Weights of a small contrastive audio-text model: text encoder layers 7.
Rows from block 9 of the audio encoder of a small contrastive audio-text model, named by matrix and row number. Each number is 128 + 24 x the weight over its row's rms, rounded and kept within 0 to 255. All counts start at 0. Numbers have three digits each.
After each channel's rows are labels from the 100 clips, of 14976, where the channel reaches its highest value: "strongest on" is what is common among them. Only what is clearly more common there than usual is listed. The data: single notes of musical instruments (NSynth).
# pw: pointwise conv (encoder.blocks.9.pw.weight, 128x128x1x1), inputs 0-127

pw.19:130097111117129106117096130184165127162166115136095134114120123137118102129108096116115127140160132115192126121187104093127137121139096085113090121117158125114115138123075141170140131155154175132115123116144129088164104107109155118137141161157130115123113109134119111123141138098144135117149147086091121097090114156135122151113103083104193106119133170177133128142120143155121157133111
strongest on: octave 7; pitch class C; note: C7

pw.6:117125149139098129119127132093123190123101169103146089106084151090132099124107145108143093117119112137151139095150112154084119116141146124095112118124094125141106102136135131148098129105095099084136097100099158136096124121126132142112086093102144140109166137137083110106112118097116106190109117122124108124152137166123122132116143121140177153102162075124099121185139128104144122097103
strongest on: octave 2; pitch class D; note: D2; pitch class: D#

pw.75:125106097081096125130123105129087110162119091120116105135155107135145130126135116094148154160135101144111150156103127123172150129102169139151128113138119075121104114112145134152148126112102173096128169129117166112130126140139145129120127162138164134131105088076126122111105162163161144127170099068145161141111137185160123086134117120116131164136164145145122121142094170100111156097124
strongest on: octave 5; pitch class G#; note: G#5

pw.106:109125122099136095123092126141144118110175127091137162135105125100123144105154096100124113163128157084109130130120113110132136130109174130173141094148127124123133106153155119034117092088114167126123132108090098112099155133118120129109105129104159141142148120123119205179117152117109122133122142115130120135139124135108081126099148119080126124139102153127115114129190103105104109134126
strongest on: octave 5; pitch class D; note: D5

pw.122:144115155120141125154115110114139139117110135085124127134106156099124110105244111134115144106144140110133161107106178133115088079143105137144122146093100129122148141132189130171093118120109156113147102143116138168115118141146113136139139116121114130148152103128134144106109207119168113114122116116065129129125124105113093151152128107144148128115090113143145137144118120119097119129108
strongest on: pitch class A#; octave 3; note: A#3

pw.46:139104131102172126167127128128160123108149118147137121123116100115162126114102157114127160092121072110102091130142098136107194108135126129106134149156161116131140113129092104103122120092114139092119109155102200137097092145119096151161118106111114108116126124083129136143120182103116111099127113126159111080125123100143096152126122104159105139126112082122108124111083110115126114147182
strongest on: octave 5; pitch class F#; note: F#5; pitch class: F

pw.56:097079137104110129130115116115134107142132109137128122078092095150143164076123141125114115094154129146102166133131105088120151128152138117115132119137110112134104111105155178233119135109136149159130112113124096113155137113084123136132144107137161141097130130187120099114082146108141117103066123147074113116112127129127111140114138108124147117142138143104115123113143105153114127177115
strongest on: pitch class C; octave 6; note: C6

pw.93:153112095108162159119101141142109124156144138086112113153117144118094114089122131160111107112130073117130121129133105115158124158109111154129157101128092112119135173101103083135109139085113136100100130123104144121119116126119103114186130145110117106150123147119107169114184169152131148130125109143130138126069151143165086135151146094117111139133111135142192113097143113176100164161138
strongest on: octave 3; pitch class C#; note: C#3

pw.43:135137081125111113173163145129177135126137114181169107135138121147119151134158200157138127143114128124158122107104131114107091111102146123120169133135130116127132114144169167133149137145153147112123137159121048144131126147146143125118145159152156102137130140145166127175150127116098120112146122170117156149096107114108127093071139112169103111102109141135117144165132169092138113109141
strongest on: octave 6; pitch class E; note: E6; note: C6

pw.114:112190119101149157127137170120127088142131155094177101129148132128158128148117105102126134137125135105122188085103132092098115136102126102141165125142176098136130112110152103147106121139169161121119147140116126155142127143137118194091151125148117133127140088140137134175174102140135129080101132111137100164140112132125114077139171092141104140120112103136137144123114113086119089123146
strongest on: octave 7; pitch class D#; note: D#7; instrument family: guitar

pw.79:110130121111127130160116115178108115146132216161100138111148130126141117100172144148142138129107136165168123090151089144114181115129146115140136129158138123105113105077102109121118152091117139153136128126141098149157111111063146101152113120139107144110205102098146106190119138146137127134156120130113139126129119124132140109166125155106109132151096113101107103126146129129136104133091
strongest on: octave 3; pitch class D#; note: D#3; note: D3

pw.68:103169097144199124137122101118124140109115144130144128167103135131125115120118105119104140116134136113091128123133132137148129099135113122203118141176164144144169133125069137118107112119090111129170128087153114140112100120091150092123158099148119143163157126179139128137119185126119139114099120114092112164113133150131130136140135140075145120123107169136116098163068137107155145119142
strongest on: octave 5; pitch class B; note: B5; note: A#5

pw.112:137112177127105108145155137142113155115143150151123132115170138125162132126147120114124139120143149134108097111083111124162132161140112114126143139108116129097098108105104138130108077104206113128144103098129137141180144095177136098152140118155124107128115127133103113124120117143135136098115109140128122090138166150103143234147109159130119139095108090093110129134132138156104099096103
strongest on: acoustic; string; flute

pw.110:119086109122131109130113108067089093138105100082106157098148111098138126110110091121189096098141099145142161120121123111108099086121137088104128119140151119123123095137153104153108125110110134124152139122177147065107150104125122105134124120146118149112153152160144136172121091135159123095115091152140142099120096150163133080153140114128102117141114117133109114144182131108103121101107
strongest on: pitch class E; octave 6; note: E6; organ

pw.52:119115186157154142149103126115135133153132126164136120125113107133180148142097123140166161162140114142167088151127126112156157150092091104191120102132139105168152114145132133127129130101142130145085174146119140154160120168132133130115169179117127091113129125151119106147201124086147136115137127120098121130149123151092147125115154156112079130132163109130128109103099127130137146091147
strongest on: octave 5; pitch class E; note: E5

pw.96:099141150138129152121133134132135090171115134120132152134066139169136139155108131132115174120099112079105132122145138129142134203145111105113098159171124125099110118126125198128134114133126152120137156131119100133087169103156158117106099124131164094148123134091121119132129172149129137101117158085122123063152118152097114083116113110148125122086150122137113139088161124111150127134137
strongest on: octave 2; pitch class G; pitch class: F#; note: F#2

pw.63:106154127121128092132116151117186097106089087113086127127118127160139182158129105114158116121168116126138107124172118124125107122135166117143115147129173121148102105118128132187116114165127131114093126105127128098131091138103114158132151137138104163115136129142159140126096129141158103137151110108070119073089122164134152126122106079159140138111110136149187130130075120126148148124102
strongest on: bass; electronic; octave 3; octave 2

pw.5:135094120137120093174154117112097179053144097074125101107071111126149110133119136114124161130127113135132102104129149096127138132137117120124143079144148127139136135087118112123134148118096174152102125127144122151135109121140097133160118141125109136178094163087134117165163144125125148124148121141149138097156082057104109134118087132153109131152141138112121157144131166127163117132096
strongest on: source: electronic; octave 2; pitch class G; note: G2

pw.89:113111120135123115125147138153180125134090113120091149100160098130155103158121142119133149138118144130107150187183181099112131142146115101142121182116129109156134112149108071120130123173113139124123118088062098133097126134130088160143114135096087117136108170126134153116131120083122122114125119134118117106139140139132096127095161117126106101148108136140149097100135130102075172160109
strongest on: acoustic; string; octave 2; octave 1

pw.22:124129105133105108193114117158147110103111129160089129177106140106127133070129117121145143113110112148129095157188111145101149119125126081124113152162123126113109154169146128120122159163102109132147110103157143171120088109108125099152139126117141149112131106139146103104099194161149163112084110093116128149143114146101103155134101113128154092138106118105134106097121142075148127135140
strongest on: string; pitch class C#; note: C#4

pw.82:143112125138144099175107112122139143089143075139133136152157139100113100118101153160137149110162082118093102092120150132165116108098126115180113093114155139107137155161135167140095133096152143084105116117161137148143091102140127115123105179091127134119138135125123137101133118132129184093124133122126102100142160161130117091184102124140137126131134111166118128141150201123134117132106
strongest on: pitch class G#; octave 5; note: G#5

pw.4:131138107119139125142114137124129136128137127147114168091119097204146128088123140104130111144095137116140116072127115110148135112126154116148137149089099117096115126165133101145139085124128100108150104127081101109098118155089175128144132097140142126163137132116104105106081093120128104108116153090095133180116101137157116097134102108091118126186116123113140096089140157122164081135110
strongest on: octave 2; pitch class A#; note: A#2

pw.61:146107176120132157100124093131144131127123129109091118132147150147155138132161199117109137119160115148205122111101136112081103143143104124098125112137093110128128112106127133098086117157133148136156164098114134141139123141144097133131110107142099127123193119137131103103139137135158207132099116151153114117123109143091087160140126138100130138158078127112182128121111117144141123149145
strongest on: acoustic; brass; flute

pw.40:114100146146131114126140130104109135125118112105098118107081121164155127113118101145115100141119089125118179107142112144127111155119098143104119124147146122124111138095093099108115124143152172084108113084106173151088144106080153146127114089134134139083143102135115117096110140105150116122085155128157147134117113143203102114134083121167142126156123122128095110108088134155101091102078
strongest on: pitch class G#; octave 3; note: G#3; note: F6

pw.35:141125089142143145119123128199156119144107110121112113122162147118130107113131107117134146101170140128129153144186132158088136163118127101125089107117124186181149139133131126107142151176119145178166144114112110131143119114114140080148105106114156136141095115134134124121137150173160120120161141074093133166165117123133130179144141164148122131119144101182137129107157133159124118144151
strongest on: string; acoustic

pw.55:125156128116128138101177102149083091138076139110162127104115145108120156130120161110127098112130124117179137097128145115135126121124157123176174159161092144126110130105145147056132138153127117092113104129105116103088114134117108114151111147118134158132126117112127200135122117073126097106138129137127157099154139135112169112112088110125112133128196093119114104102114155116145114114133
strongest on: pitch class E; octave 5; note: E5

pw.50:104066093152159131141080117129072130118156151120109184090148111159161135128172135117129085132117166152118160133127118123183113136115138136117132108125093112129127100076114098140115092085097119135147134149123108091070137137126111168145132129150111155093109147089110110138127134144124117116135180148115135112139084131177122125154134152132130150134105107113159113141145121113160128121104
strongest on: octave 2; pitch class G#; note: G#2; pitch class: A

pw.100:141170120089161169135137107114105128149165155174116116167148134118126115155117132114112152162152123132178146142078079131124087123159129122141147124131145147126136130116158136194147078112137129089125129111160142100127116119134103100114174138125099164114137125119117138145137157140117164131115209133135143151143116138100166102142122153144145130096147135101131098154087143161106119148165
strongest on: pitch class C; octave 7; octave 6; note: C7

pw.47:117108112117138154110119096130154112118103112120114092170100131153132161082130126156106115119139133131132135123110166211068136079136120109088101158145104159144087106125121156117122103144141126176082152092170132118119093103113131171147128089137094107130141119112115112122128123144107154129157132100092141109091127118101149120103117136129119192137107134118166120093141146108140121139111
strongest on: bass; electronic; octave 2; octave 1

pw.57:107139118150127127165118127152098131096132132138118113180061122147144132104129133118124137099122109141120140123133112136173130120127132148097117133179125136132088162113139135074146141128126100122110120133177165119113113121114131122104179121131195124151149132149118084123126119110132109119146108130139134130162145102101109166130101104126158100125134184162127121159025135158141147101123
strongest on: octave 5; pitch class F#; note: F#5; note: A#5

pw.76:151143152143149093117160118105133091105146104165138116115100115141137148204152089131136130147111172095128138123119165131085165119102136127137138101131070146124163164125168130128138153127120118121109124166084119107174136147149092143110126113124125123146142119131096136145181101128137125113140119140098164118078146083106119100135099110172109122113130094148125078148148111121160136151155
strongest on: pitch class A#; octave 7; octave 6; note: A#6

pw.12:109074104155147115104121150097143125109105104128125141094103144160115134101134130129113104140107159107154149125163175121124123102120128127128128142130097135138109126109184136063171132106116091087136130178118109122109116116101138140104121150129128114193163139173118159141116147119083132143118129094179105128130118125113072119115124147123127157128118135077128136170082119124078105136111
strongest on: octave 6; pitch class D; note: D6; pitch class: C#

pw.86:136124164100094133117136135141146122115137104133136098068100138104121116109126171154125112138128113118120117084087149096145103123129114108131115122131203116159114110123115093119134138118110143140125121116118124134103105142163130153102113097117085125117183127102146156109113150102121119183165117154130154132143121087093128050095078091120088123139134125083127180150115115131137117128126
strongest on: octave 2; pitch class D#; note: D#2; note: E2

pw.62:130153107103179127122071128136107139131114153096134153126151120151114128120147106148146131149136109107170128109153107115085089117158136100148111161140141094145141169111105099145118136119087133173100132127172097169091139142107105131103132126125099152135120130120135114112120083158089146107111128119140110119177136179120155168146107071122115136140155113125094119121128165120094058125141
strongest on: pitch class E; octave 5; note: E5

pw.109:109140116107088133137130125125135162107160146131142165101114209127104128119131147117077093118099108145143141088113112097117065104094123116116136103168137103125125100117134116131093147102116162100125134130112119096084141156142125126120121068133124120123155146122089156125102120116111100164123093112147149118116136156118135145128118089138124136141107099117141101102119143090101095097205
strongest on: octave 2; pitch class D; note: D2; pitch class: D#

pw.126:118156086082127114114114094111141148141155119108139117163082107124145117121139140128141076144114122138112135085115126118130106119158120106112141145144121124098154110159166113146150126115150135105137151152121153118112175126108077183135140097159082156128097136148160133142086069147109108125119164109167133161153093164134107100093147134130137096136114149115121155168137170125122085165109
strongest on: octave 2; organ; vocal

pw.14:165167174146168126153127143131125129129122133093113144154121186137108103130128096147130113119137133171103151114131126073132129120129130140131122138104212108110115140093160095142118140108167131170111132143177113131132144078124155135138142133136168094098119111127123162127129092131093134139122105117103154133139112097078155161123114173174118147133156083109112114131120120126118157154167
strongest on: octave 7; guitar; pitch class G; note: G7

pw.103:121099108133138117152093129100145077125172094115155148110174136162156138112171102134136138119163138114126169080144139093145121123123120112112142100129139108119141168104131123145125161225093151124129132095132100113129162122115136086127129105126127137097106139085093132117096090135117131160121119113151122117110093144109146170123149160155119123151102103150119142128140139111127098069111
strongest on: acoustic; keyboard; string

pw.87:133137141128111111110139156107111125115057162118161149153146106117189123117112219092123127130137136092130147105151112122125101112120156128112120145122124154081130132126149111126122120111156135182195186125126141101124136108126144108127157098103129066114129124156106122131123135138118114119120116117115115112104105126136101102120145144145157161109112114139106135173133152120152121185088
strongest on: acoustic; brass; flute