config = dict(
    hop_length=160,
    vocab_size=106,
    encoder_arch='convmixer',
    encoder_norm='batchnorm',
    encoder_kernel_size=9,
    text_encoder_norm='rmsnorm',
    text_encoder_activation='gelu',
    text_encoder_mlp_ratio=2,
    text_encoder_fused_qkv=False,
    text_encoder_qk_norm=False,
    text_encoder_parallel_block=False,
    init='xavier_uniform',
    beta2=0.99,
    ema_decay=0.999,
    final_lr_fraction=0.05,
)
Rows from block 4 of the audio encoder of a small contrastive audio-text model, named by matrix and row number. Each number is 128 + 24 x the weight over its row's rms, rounded and kept within 0 to 255. All counts start at 0. Numbers have three digits each.
After each channel's rows are labels from the 100 clips, of 14976, where the channel reaches its highest value: "band" is the frequency band that holds the peak. Only what is clearly more common there than usual is listed. The data: single notes of musical instruments (NSynth).
# pw: pointwise conv (encoder.blocks.4.pw.weight, 128x128x1x1), inputs 64-127

pw.87:145092109147115146139124144097153161114102142133106072080138124155101106104127119127179132111094120096105133134128130116132112137128088171110152181100093122149105122131127084123115081119113108
band: 250 to 500 Hz

pw.120:116102069132143127133134078119149097131123147152115142131131125143128124103079152157131138117097096131092185107100117115104190128110164165119116200125137125127080120110102139097150112141142148
band: 500 to 1000 Hz

pw.21:101140127123100120144134145102083097094091143120122091136093120080140119136131137116136123149111088115159146136118154119119121128146166152213088122115138112140149171124134153133082125150145148
band: 0 to 250 Hz

pw.73:092127111106162103113108142123196129100167125167131136093132172112122129184135145134120134137179111137148148129126150141119144182132095126128102130110134131177148145109149117149102133129137121
band: 500 to 1000 Hz

pw.48:129116141105120124128097113109106158105138097144088115137160129084141097078133137125176137097112102154170114140133131115124155162129148137145108108094134121133131098131169115112158096180117109
band: 250 to 500 Hz

pw.70:149120134161097150116130156103111097106107120139116113118098168113165099146120123137174124152110116109161136109106162112092104121148130113123131158123156100086120102149122098151113098115089128
band: 250 to 500 Hz; 0 to 250 Hz

pw.118:127144129160125126147126149146172115135136161097159180155099140135094087138166109157096096162162132143169116116099090167125132148133113122117131112080142123170146132094152137115116102097124139
band: 1000 to 2000 Hz

pw.55:109118138099161120109094143106098128106096112133136153133113129113161121112094120137205110131151115085137144141109137131113116124155137117124142174107131085163179161103104157118114177139114141
band: 4000 to 8000 Hz

pw.89:088108162120135161109167075128127066132120131107117134186149152144144150141160144093105138139130145114169131123166094122110163139127098107116119115120097104142120133113134129127162123136143109
band: 4000 to 8000 Hz

pw.123:185090172152106082141116133129157120141125134147106161166153160154121175129128151128132181128112128171123130107149119120123114102122096123112135091115128104143128173119134112147128139117083138
band: 500 to 1000 Hz

pw.46:142129114124127088143147177132178149097134167143155146119101162107133117166158117131178121142145117098097130117137089132141181086162143163137121174118145133112123139094119140165148119145120104
band: 2000 to 4000 Hz

pw.34:094103116098103124139070110090162109211111105103138122123087107107117106124134135131161152105137119129108155148132132144137089119123122158144084149159150123122171123113101123117134129151119131
band: 2000 to 4000 Hz

pw.103:123160136178106113157112136114085150079100098107103129136120155121081146103070130134095132145109140118128127155123106139155151133213111127153132106133127123144153129094137137134084124104105107
band: 1000 to 2000 Hz

pw.104:187116133122152101143139141101119169151127114173162117080111114083125162128096118116111107102147159123134138146130100108150130133139093148152133148141196107127079171176112130136136134145112092
band: 500 to 1000 Hz

pw.83:145139146129144121152115156119132119142106181133101170131114113082115109125200120155095120110108152165090087098129138134138131119160135132135135090143124158136103155109130101098139133167154120
band: 250 to 500 Hz

pw.112:143125122097152137102112067078104117165095146165128112108160136115147120128144153086078140138129116112187108111119140122127128165147130125105121088186112123129125110106124100168122126129112142
band: 4000 to 8000 Hz

pw.99:128111107115134113084131128126126142119146126135102129072118101143145107145137127144086131107121080140174119152134111164160141135129124132136119150143095145132128095113157095147109147132113113
band: 500 to 1000 Hz

pw.110:117099121094179118109104115103170132097119093108109128127160131124106184136128171119140144143153114099131095087128161109106100134098103103138135092126161086149127121107164143132134136141131108
band: 2000 to 4000 Hz

pw.29:108150062149114120107120106143120090121162134118127125119106110123120098154182167136125121126110156093166180119116131098137117122098154158121160083158132122114093131129123127120134142132106161
band: 4000 to 8000 Hz

pw.125:120139159162110108126092063108124177112113117100123088149089055132156119111124146144126130090117145118146128135161140114148091141172118088117144112118111099102170117110122113162157111124125107
band: 250 to 500 Hz

pw.107:135143146120153122126125109117150086082171152123092096134131122151140103098134162123077138083111135120221154137166140120123111133088116109123148110173094135113083121133128129115157148148131109
band: 4000 to 8000 Hz

pw.127:169131138118130145171166156141141130131156112129152130100080107143152105110212172124115152136137113089149144155116116123103108126121111144183158148112115072110120162116114158111142141121151140
band: 4000 to 8000 Hz

pw.74:166115151166128166106123116062114140121127121121098114097209134094129139170099149140106121123097112164187141148117125162146109143135099094103160162101104126136149146137138122122106108104117135
band: 2000 to 4000 Hz

pw.97:160104142145145111157168136159120119127068137134093157096096099185127151146141094108143114097125107146143143113155134147193122107183145161131150131153131120101141089109147129153094110104103124
band: 1000 to 2000 Hz

pw.10:128123153113152060125143122109108132113155146142135139135209106124144094171142142112174120075125110125094174124118115143144175132087157093138103136169152126148085126144167133117108131117146125
band: 0 to 250 Hz