From a checkpoint of a small contrastive audio-text model: log mel input, text encoder activation gelu.
Rows from block 7 of the audio encoder of a small contrastive audio-text model, named by matrix and row number. Each number is 500 + 40 x the weight over its row's rms, rounded and kept within 0 to 999. All counts start at 0. Numbers have three digits each.
After each channel's rows are labels from the 100 clips, of 14976, where the channel reaches its highest value: "band" is the frequency band that holds the peak; "top examples" is what is common among them. Only what is clearly more common there than usual is listed. The data: single notes of musical instruments (NSynth).
# pw: pointwise conv (encoder.blocks.7.pw.weight, 128x128x1x1), inputs 0-127

pw.107:523502564543460488465446506506459567520528492626521475514602439578578488432557473505519507543478499503522497468442423450439510515523409499445566534519476505513478462445477434517454559485456533541462517440573486488455522559509505457497576529517437528492486504473465502525504497535478489438506480521469548478489524511520526521542507523564479454508466484579470549499447539485501471542512
band: 1000 to 2000 Hz; 500 to 1000 Hz
top examples: octave 3

pw.120:552438505481451464520478470451552526620512547525566551443564516545447482495496517489484592580544481542524547481534467501512486539502496455526576445492571558525438456531557443520470439446522563553514526513498493542473541418472485448550533495523544512437490527455520514501477426529469459473482497479543491550526474485541440480422461513482482523472491528475505478485467456526478454529454
band: 0 to 250 Hz
top examples: octave 2; pitch class F; note: F2

pw.78:479477554424489510533465511473511494542467461480427554463493539506598539451458463444433499485499507488409503481487450521400475440515513521486533536514505516482505474511563437546516507476567590522503492462475545533487523452479513501463497491447523504456496512513435577492442485465482536443418476598607549465440500492557502491452511503461495502472501509430475461550533562482493525485474
band: 2000 to 4000 Hz
top examples: octave 6; pitch class C; note: C6; instrument family: brass

pw.63:478498458527527550571432452487477551443568477544465496515473412503488591513538498524444548460484475508516528512467524611453458531446532510515446449522517528489443524476504504535528448510465549501524513457458489510518521479500526499562565497587465519487520535556439494480498499416470512541577538524522579567551425480448504549452503533455557534448463545493544527513501465473525510470548
band: 1000 to 2000 Hz
top examples: octave 6; pitch class B; note: B6; pitch class A

pw.80:447513538499487483538476567667515509506470544463492578449498582473555479562529456485521490433448508502472413464493521427468482496544480475522509485503488541548505496531476516463464500440429507527497543509459514472471501463488523588419503507520471486499482428525464438465457525488480575563500419480486476500489479452457536477492505498477499531479501494521497493475475584472418576471521
band: 2000 to 4000 Hz
top examples: acoustic; brass; reed

pw.33:472543559534532493505488591615506472512439579543489565497487520437565470539516567468452491445482504475519492525552489509457491466529518480538448524492497533534516431440533583453521512498433522447467556532440564504488529505515473555510486449502464502604459518445553467520474506460488458479539487512448541510568540456517518550475499495479532504451534531473498422541544472548556484555495
band: 2000 to 4000 Hz
top examples: octave 7; pitch class C; note: C7; note: A#7

pw.58:511454517517570511552516480462582533436511447476489543551606468506444451522472476521463468486558476520523522497512542469499461430495474510555487504492455513505495437477559507462545506480481500503525450421459543572548546560534504510500537544456465511493503485485422517511464483532485467459468481474457408509436515498475509349454467473418550491549494444483523469551517550470452502500474
band: 0 to 250 Hz
top examples: pitch class F; octave 5; note: F5

pw.69:496499512495477569502476505503460497496472489496483553473524450519509576531495461466460495573478547555531488501492509443518485542451435499553500515507454510461486539499598546429467585486477469521498463515616516494577401539506482537542488420519517516525538568444522533500539526489456484465495484468479515494487521444525540476618479524519521449490502575449496475559523457530565552432551
band: 0 to 250 Hz; 500 to 1000 Hz
top examples: pitch class F; pitch class F#; note: F#3; note: F4

pw.75:514541498537506437598476512424515496462574483463495465513500459527514467522560469545531516500440497527492429504502519539486451625528522508515452471593454462496551476567476492399475472538605444495513505516490518497523461527509532543455449433501444535469485438495524468569494559492470490502445491479441447487485459470471494534538491446529480518474529512474493486525517492491419489402484
band: 2000 to 4000 Hz
top examples: electronic; organ; octave 2

pw.112:544488500509508487462435528592451542453443486527499458465492461504526518477523461557532525460468439522530450476487471424490533503579558475504527452440568546493515520479490529488489457455511408487513503506529483476456480484546609505442477461519465478491457506464587442468479519535439452445453478510459439508499429495462460529482536562491462503452504571528462513557468531500476468601558
band: 2000 to 4000 Hz
top examples: electronic; organ; octave 1

pw.59:513495573520500505530421505516476467515490578499547483540478541529535497458496459470481499513450464599506568454485498485520433488563474494509466501509502482465506556438512524473556541520518483506527417510527475546508425521530442466445532521587509480489509517441468467439435513534554506485481483488468515492546463491515562547449513523439489540443550490499483526659476487585497517514584
band: 500 to 1000 Hz
top examples: octave 5; pitch class G; note: G5; octave 7

pw.73:439415478477475465578446495472507474533534475503576470521530472552490524556538537411525483449544557480495553450446510470523479409568494528514468567462539560469475453493534480454490540502475504458437494440492544404503541522511531403496430465534534416491530430511465482473509526479471509520516478513472468508427485503500532539472539536533462447497525475444472457506551447503443467513510
band: 0 to 250 Hz
top examples: octave 2; pitch class G#; note: G#3; note: C2

pw.46:558552548512504522468577476600494474503448542495466565483534460413592495498504413479513456475495448478477558518477495510484498531509515527516541497452488544489571518471403568426482471507454531452508450495532513532564510534507463474507485509547488468501424508472616513479460487536456545500500498510549555464537462484471479502507461475459491566408506478533492498581476474503485495417526
band: 2000 to 4000 Hz; 500 to 1000 Hz
top examples: octave 2

pw.29:497484566467558575495573555511519496482523518488473485563493508508480489448506469503494531508554574474493426455507483579569431475511499471506469537446458530526492498452536538509511520523454536553516478561508531509469556546550469561509452563516394526546512485489478468475590572554478496598492477452566507505477547496510485492459473565496507516527540517494518403576445446480550489491475
band: 500 to 1000 Hz
top examples: octave 5; pitch class C#; note: C#5