config = dict(
    text_encoder_fused_qkv=False,
    text_encoder_positions='rope',
    init='xavier_uniform',
    ema_decay=0.999,
    warmup_steps=560,
    adamw_weight_decay_other_params=0,
)
Rows from block 4 of the text encoder, named by matrix and row number. Rows with one number belong to one attention dimension. Each number is 50 + 10 x the weight over the matrix's rms, rounded and kept within 0 to 99. All counts start at 0.
# q: attention query (text_encoder.blocks.4.attn.q.weight, 128x128), inputs 0-127
# k: attention key (text_encoder.blocks.4.attn.k.weight, 128x128), inputs 0-127
q.5:57 48 56 45 62 44 57 43 35 34 59 37 85 49 48 34 41 36 57 61 42 56 41 40 50 45 53 54 51 48 56 64 49 68 55 44 48 38 50 43 45 52 48 51 43 60 44 57 45 54 38 49 62 56 39 65 40 50 78 38 58 55 44 62 41 38 48 37 56 63 57 50 52 54 45 49 58 38 46 57 63 47 53 44 57 51 46 49 64 64 26 44 56 74 42 49 49 56 59 52 43 48 57 54 55 51 61 50 36 45 71 51 61 44 36 59 59 56 60 54 55 45 40 32 45 46 43 42
q.6:49 48 64 56 50 63 48 50 54 58 54 40 47 57 54 57 57 49 40 38 38 37 46 35 45 49 36 43 59 45 56 49 42 49 60 50 55 65 37 51 50 51 64 41 50 58 47 60 38 53 59 51 50 57 55 47 65 48 70 65 57 55 52 55 40 35 60 55 54 53 58 48 49 53 51 56 45 40 46 51 60 40 61 56 64 49 34 53 60 72 37 44 60 43 47 66 40 48 48 34 46 48 55 42 48 44 55 36 51 51 51 58 40 54 44 55 36 51 54 52 52 41 51 56 54 51 45 57
q.7:59 55 53 56 59 55 50 50 59 58 52 33 57 36 31 56 47 59 34 48 54 18 53 60 55 61 57 68 51 52 48 64 48 55 52 55 38 58 51 47 49 53 62 62 57 52 45 35 53 67 44 66 59 44 55 40 51 52 24 62 29 44 36 69 68 40 41 54 65 31 37 46 47 48 59 59 39 42 65 53 53 60 30 60 56 63 58 45 35 52 53 52 34 43 45 56 39 57 44 52 30 46 43 39 42 52 65 58 37 39 50 57 64 48 49 65 49 57 41 39 60 40 53 57 71 47 45 45
q.8:53 47 42 41 64 60 48 56 58 42 64 57 52 47 35 52 53 66 44 64 64 42 53 53 35 65 26 50 28 33 42 60 56 66 66 59 56 64 58 50 66 49 61 50 53 54 51 26 52 47 56 66 46 42 53 45 37 38 30 53 47 64 57 56 58 36 40 56 72 46 65 45 69 51 54 37 48 35 52 35 47 40 45 50 55 48 52 45 52 63 46 49 46 30 29 51 51 63 49 50 44 52 45 49 46 70 52 66 45 25 34 53 48 54 58 53 36 64 51 29 29 38 57 56 51 47 53 48
q.9:62 50 64 46 48 36 56 52 41 50 54 36 67 53 45 34 49 31 44 51 52 56 38 47 50 52 42 55 49 37 48 41 38 36 49 51 50 42 36 44 43 54 44 45 51 67 54 37 49 46 51 55 47 45 55 31 31 59 53 40 58 44 43 52 56 46 45 59 46 54 54 57 43 48 55 60 64 59 34 61 61 57 51 43 50 48 54 49 70 41 44 59 49 56 67 38 37 44 45 59 43 44 70 29 44 49 50 69 62 54 46 36 54 41 49 60 53 36 47 44 58 30 48 58 55 36 62 56
q.10:44 56 63 69 41 55 38 44 58 50 46 60 29 49 69 52 41 39 53 32 58 40 65 60 42 60 51 49 34 45 50 65 59 46 41 55 47 49 55 53 54 63 71 39 52 39 63 66 65 43 62 51 45 38 50 44 59 62 42 42 51 72 60 54 59 44 37 39 65 46 45 63 41 52 44 38 40 43 55 61 36 47 47 45 40 51 47 46 52 52 46 44 44 48 53 31 56 51 57 50 69 68 65 58 41 46 50 60 56 61 37 59 48 43 59 53 52 34 62 44 49 55 57 46 49 54 47 46
k.5:53 62 54 44 51 45 39 59 51 51 64 40 64 43 55 53 37 52 50 46 27 30 68 57 51 47 48 54 56 48 57 61 64 46 73 49 50 57 45 41 46 37 48 54 60 58 51 41 61 25 61 64 37 42 56 70 48 45 49 60 47 50 56 53 68 41 43 61 43 54 70 30 64 53 52 48 63 46 42 53 48 76 57 51 37 55 44 69 48 50 49 56 52 44 50 51 59 43 41 53 68 56 53 43 51 50 47 32 58 58 53 44 68 50 39 58 61 58 50 60 50 43 41 69 56 63 47 51
k.6:54 49 44 61 54 54 53 52 41 58 52 44 41 53 58 53 63 52 53 48 45 53 40 54 35 54 47 52 46 65 61 60 46 42 52 45 51 63 40 44 46 43 46 54 50 53 48 58 54 40 57 60 42 52 59 55 46 56 65 63 60 51 42 52 49 46 42 60 39 35 50 45 49 43 64 61 56 51 56 55 61 68 50 42 46 54 49 63 52 46 43 47 45 58 55 59 56 54 54 72 48 58 56 47 41 60 54 60 44 57 40 47 55 62 54 64 54 55 53 40 59 46 41 61 57 43 31 49
k.7:50 52 53 60 48 31 53 45 38 58 36 54 59 64 46 41 57 48 47 60 33 61 38 37 54 41 51 50 56 40 64 53 50 48 37 50 43 80 32 54 28 55 61 57 45 46 33 58 35 45 55 46 46 43 67 45 52 40 54 54 38 48 60 46 66 60 52 46 60 36 40 59 76 40 65 36 60 48 50 63 56 25 40 47 57 26 57 38 63 55 48 35 66 35 53 48 41 57 50 59 34 58 46 45 51 54 43 56 29 67 50 25 55 36 65 56 70 66 56 56 50 45 40 36 45 28 66 42
k.8:54 51 63 37 55 53 57 43 61 26 41 54 44 50 65 45 59 44 42 50 44 58 37 60 26 63 54 46 40 56 58 53 49 57 37 42 54 57 27 22 56 50 64 45 40 47 52 53 45 41 28 53 59 64 45 63 52 45 41 44 53 57 49 45 41 45 55 44 49 59 36 51 62 58 50 59 42 46 68 65 58 52 56 51 38 40 64 29 60 48 24 37 56 39 52 44 44 51 48 55 33 56 42 40 62 53 50 66 52 47 46 35 61 35 39 49 47 66 63 53 42 48 34 52 45 51 49 48
k.9:54 62 64 28 53 48 46 40 41 68 23 41 60 53 54 63 43 57 41 63 56 45 53 40 64 45 45 58 56 60 68 49 59 35 29 64 43 32 29 38 57 65 48 55 54 56 43 66 49 55 53 56 38 49 44 67 55 37 60 55 43 44 63 55 47 62 41 57 71 56 56 52 69 59 46 48 31 40 51 42 44 51 54 46 54 46 56 55 55 54 62 48 43 34 32 60 54 46 59 40 65 60 48 58 41 47 55 53 43 47 62 60 40 59 64 42 73 49 50 54 55 60 40 66 49 46 60 61
k.10:32 42 59 44 55 64 56 60 39 53 42 54 42 39 50 51 48 49 61 58 70 56 55 47 41 57 39 50 44 50 35 39 46 53 17 46 33 40 61 52 65 59 50 34 51 66 56 45 49 45 54 42 62 60 49 53 45 42 46 35 45 66 40 51 48 57 59 60 58 63 49 55 51 53 45 49 41 37 45 33 44 53 49 46 47 61 64 41 53 38 39 39 67 55 65 63 52 48 52 53 57 54 55 71 52 51 61 51 61 66 56 56 48 43 41 41 56 44 32 25 48 59 40 44 50 29 43 52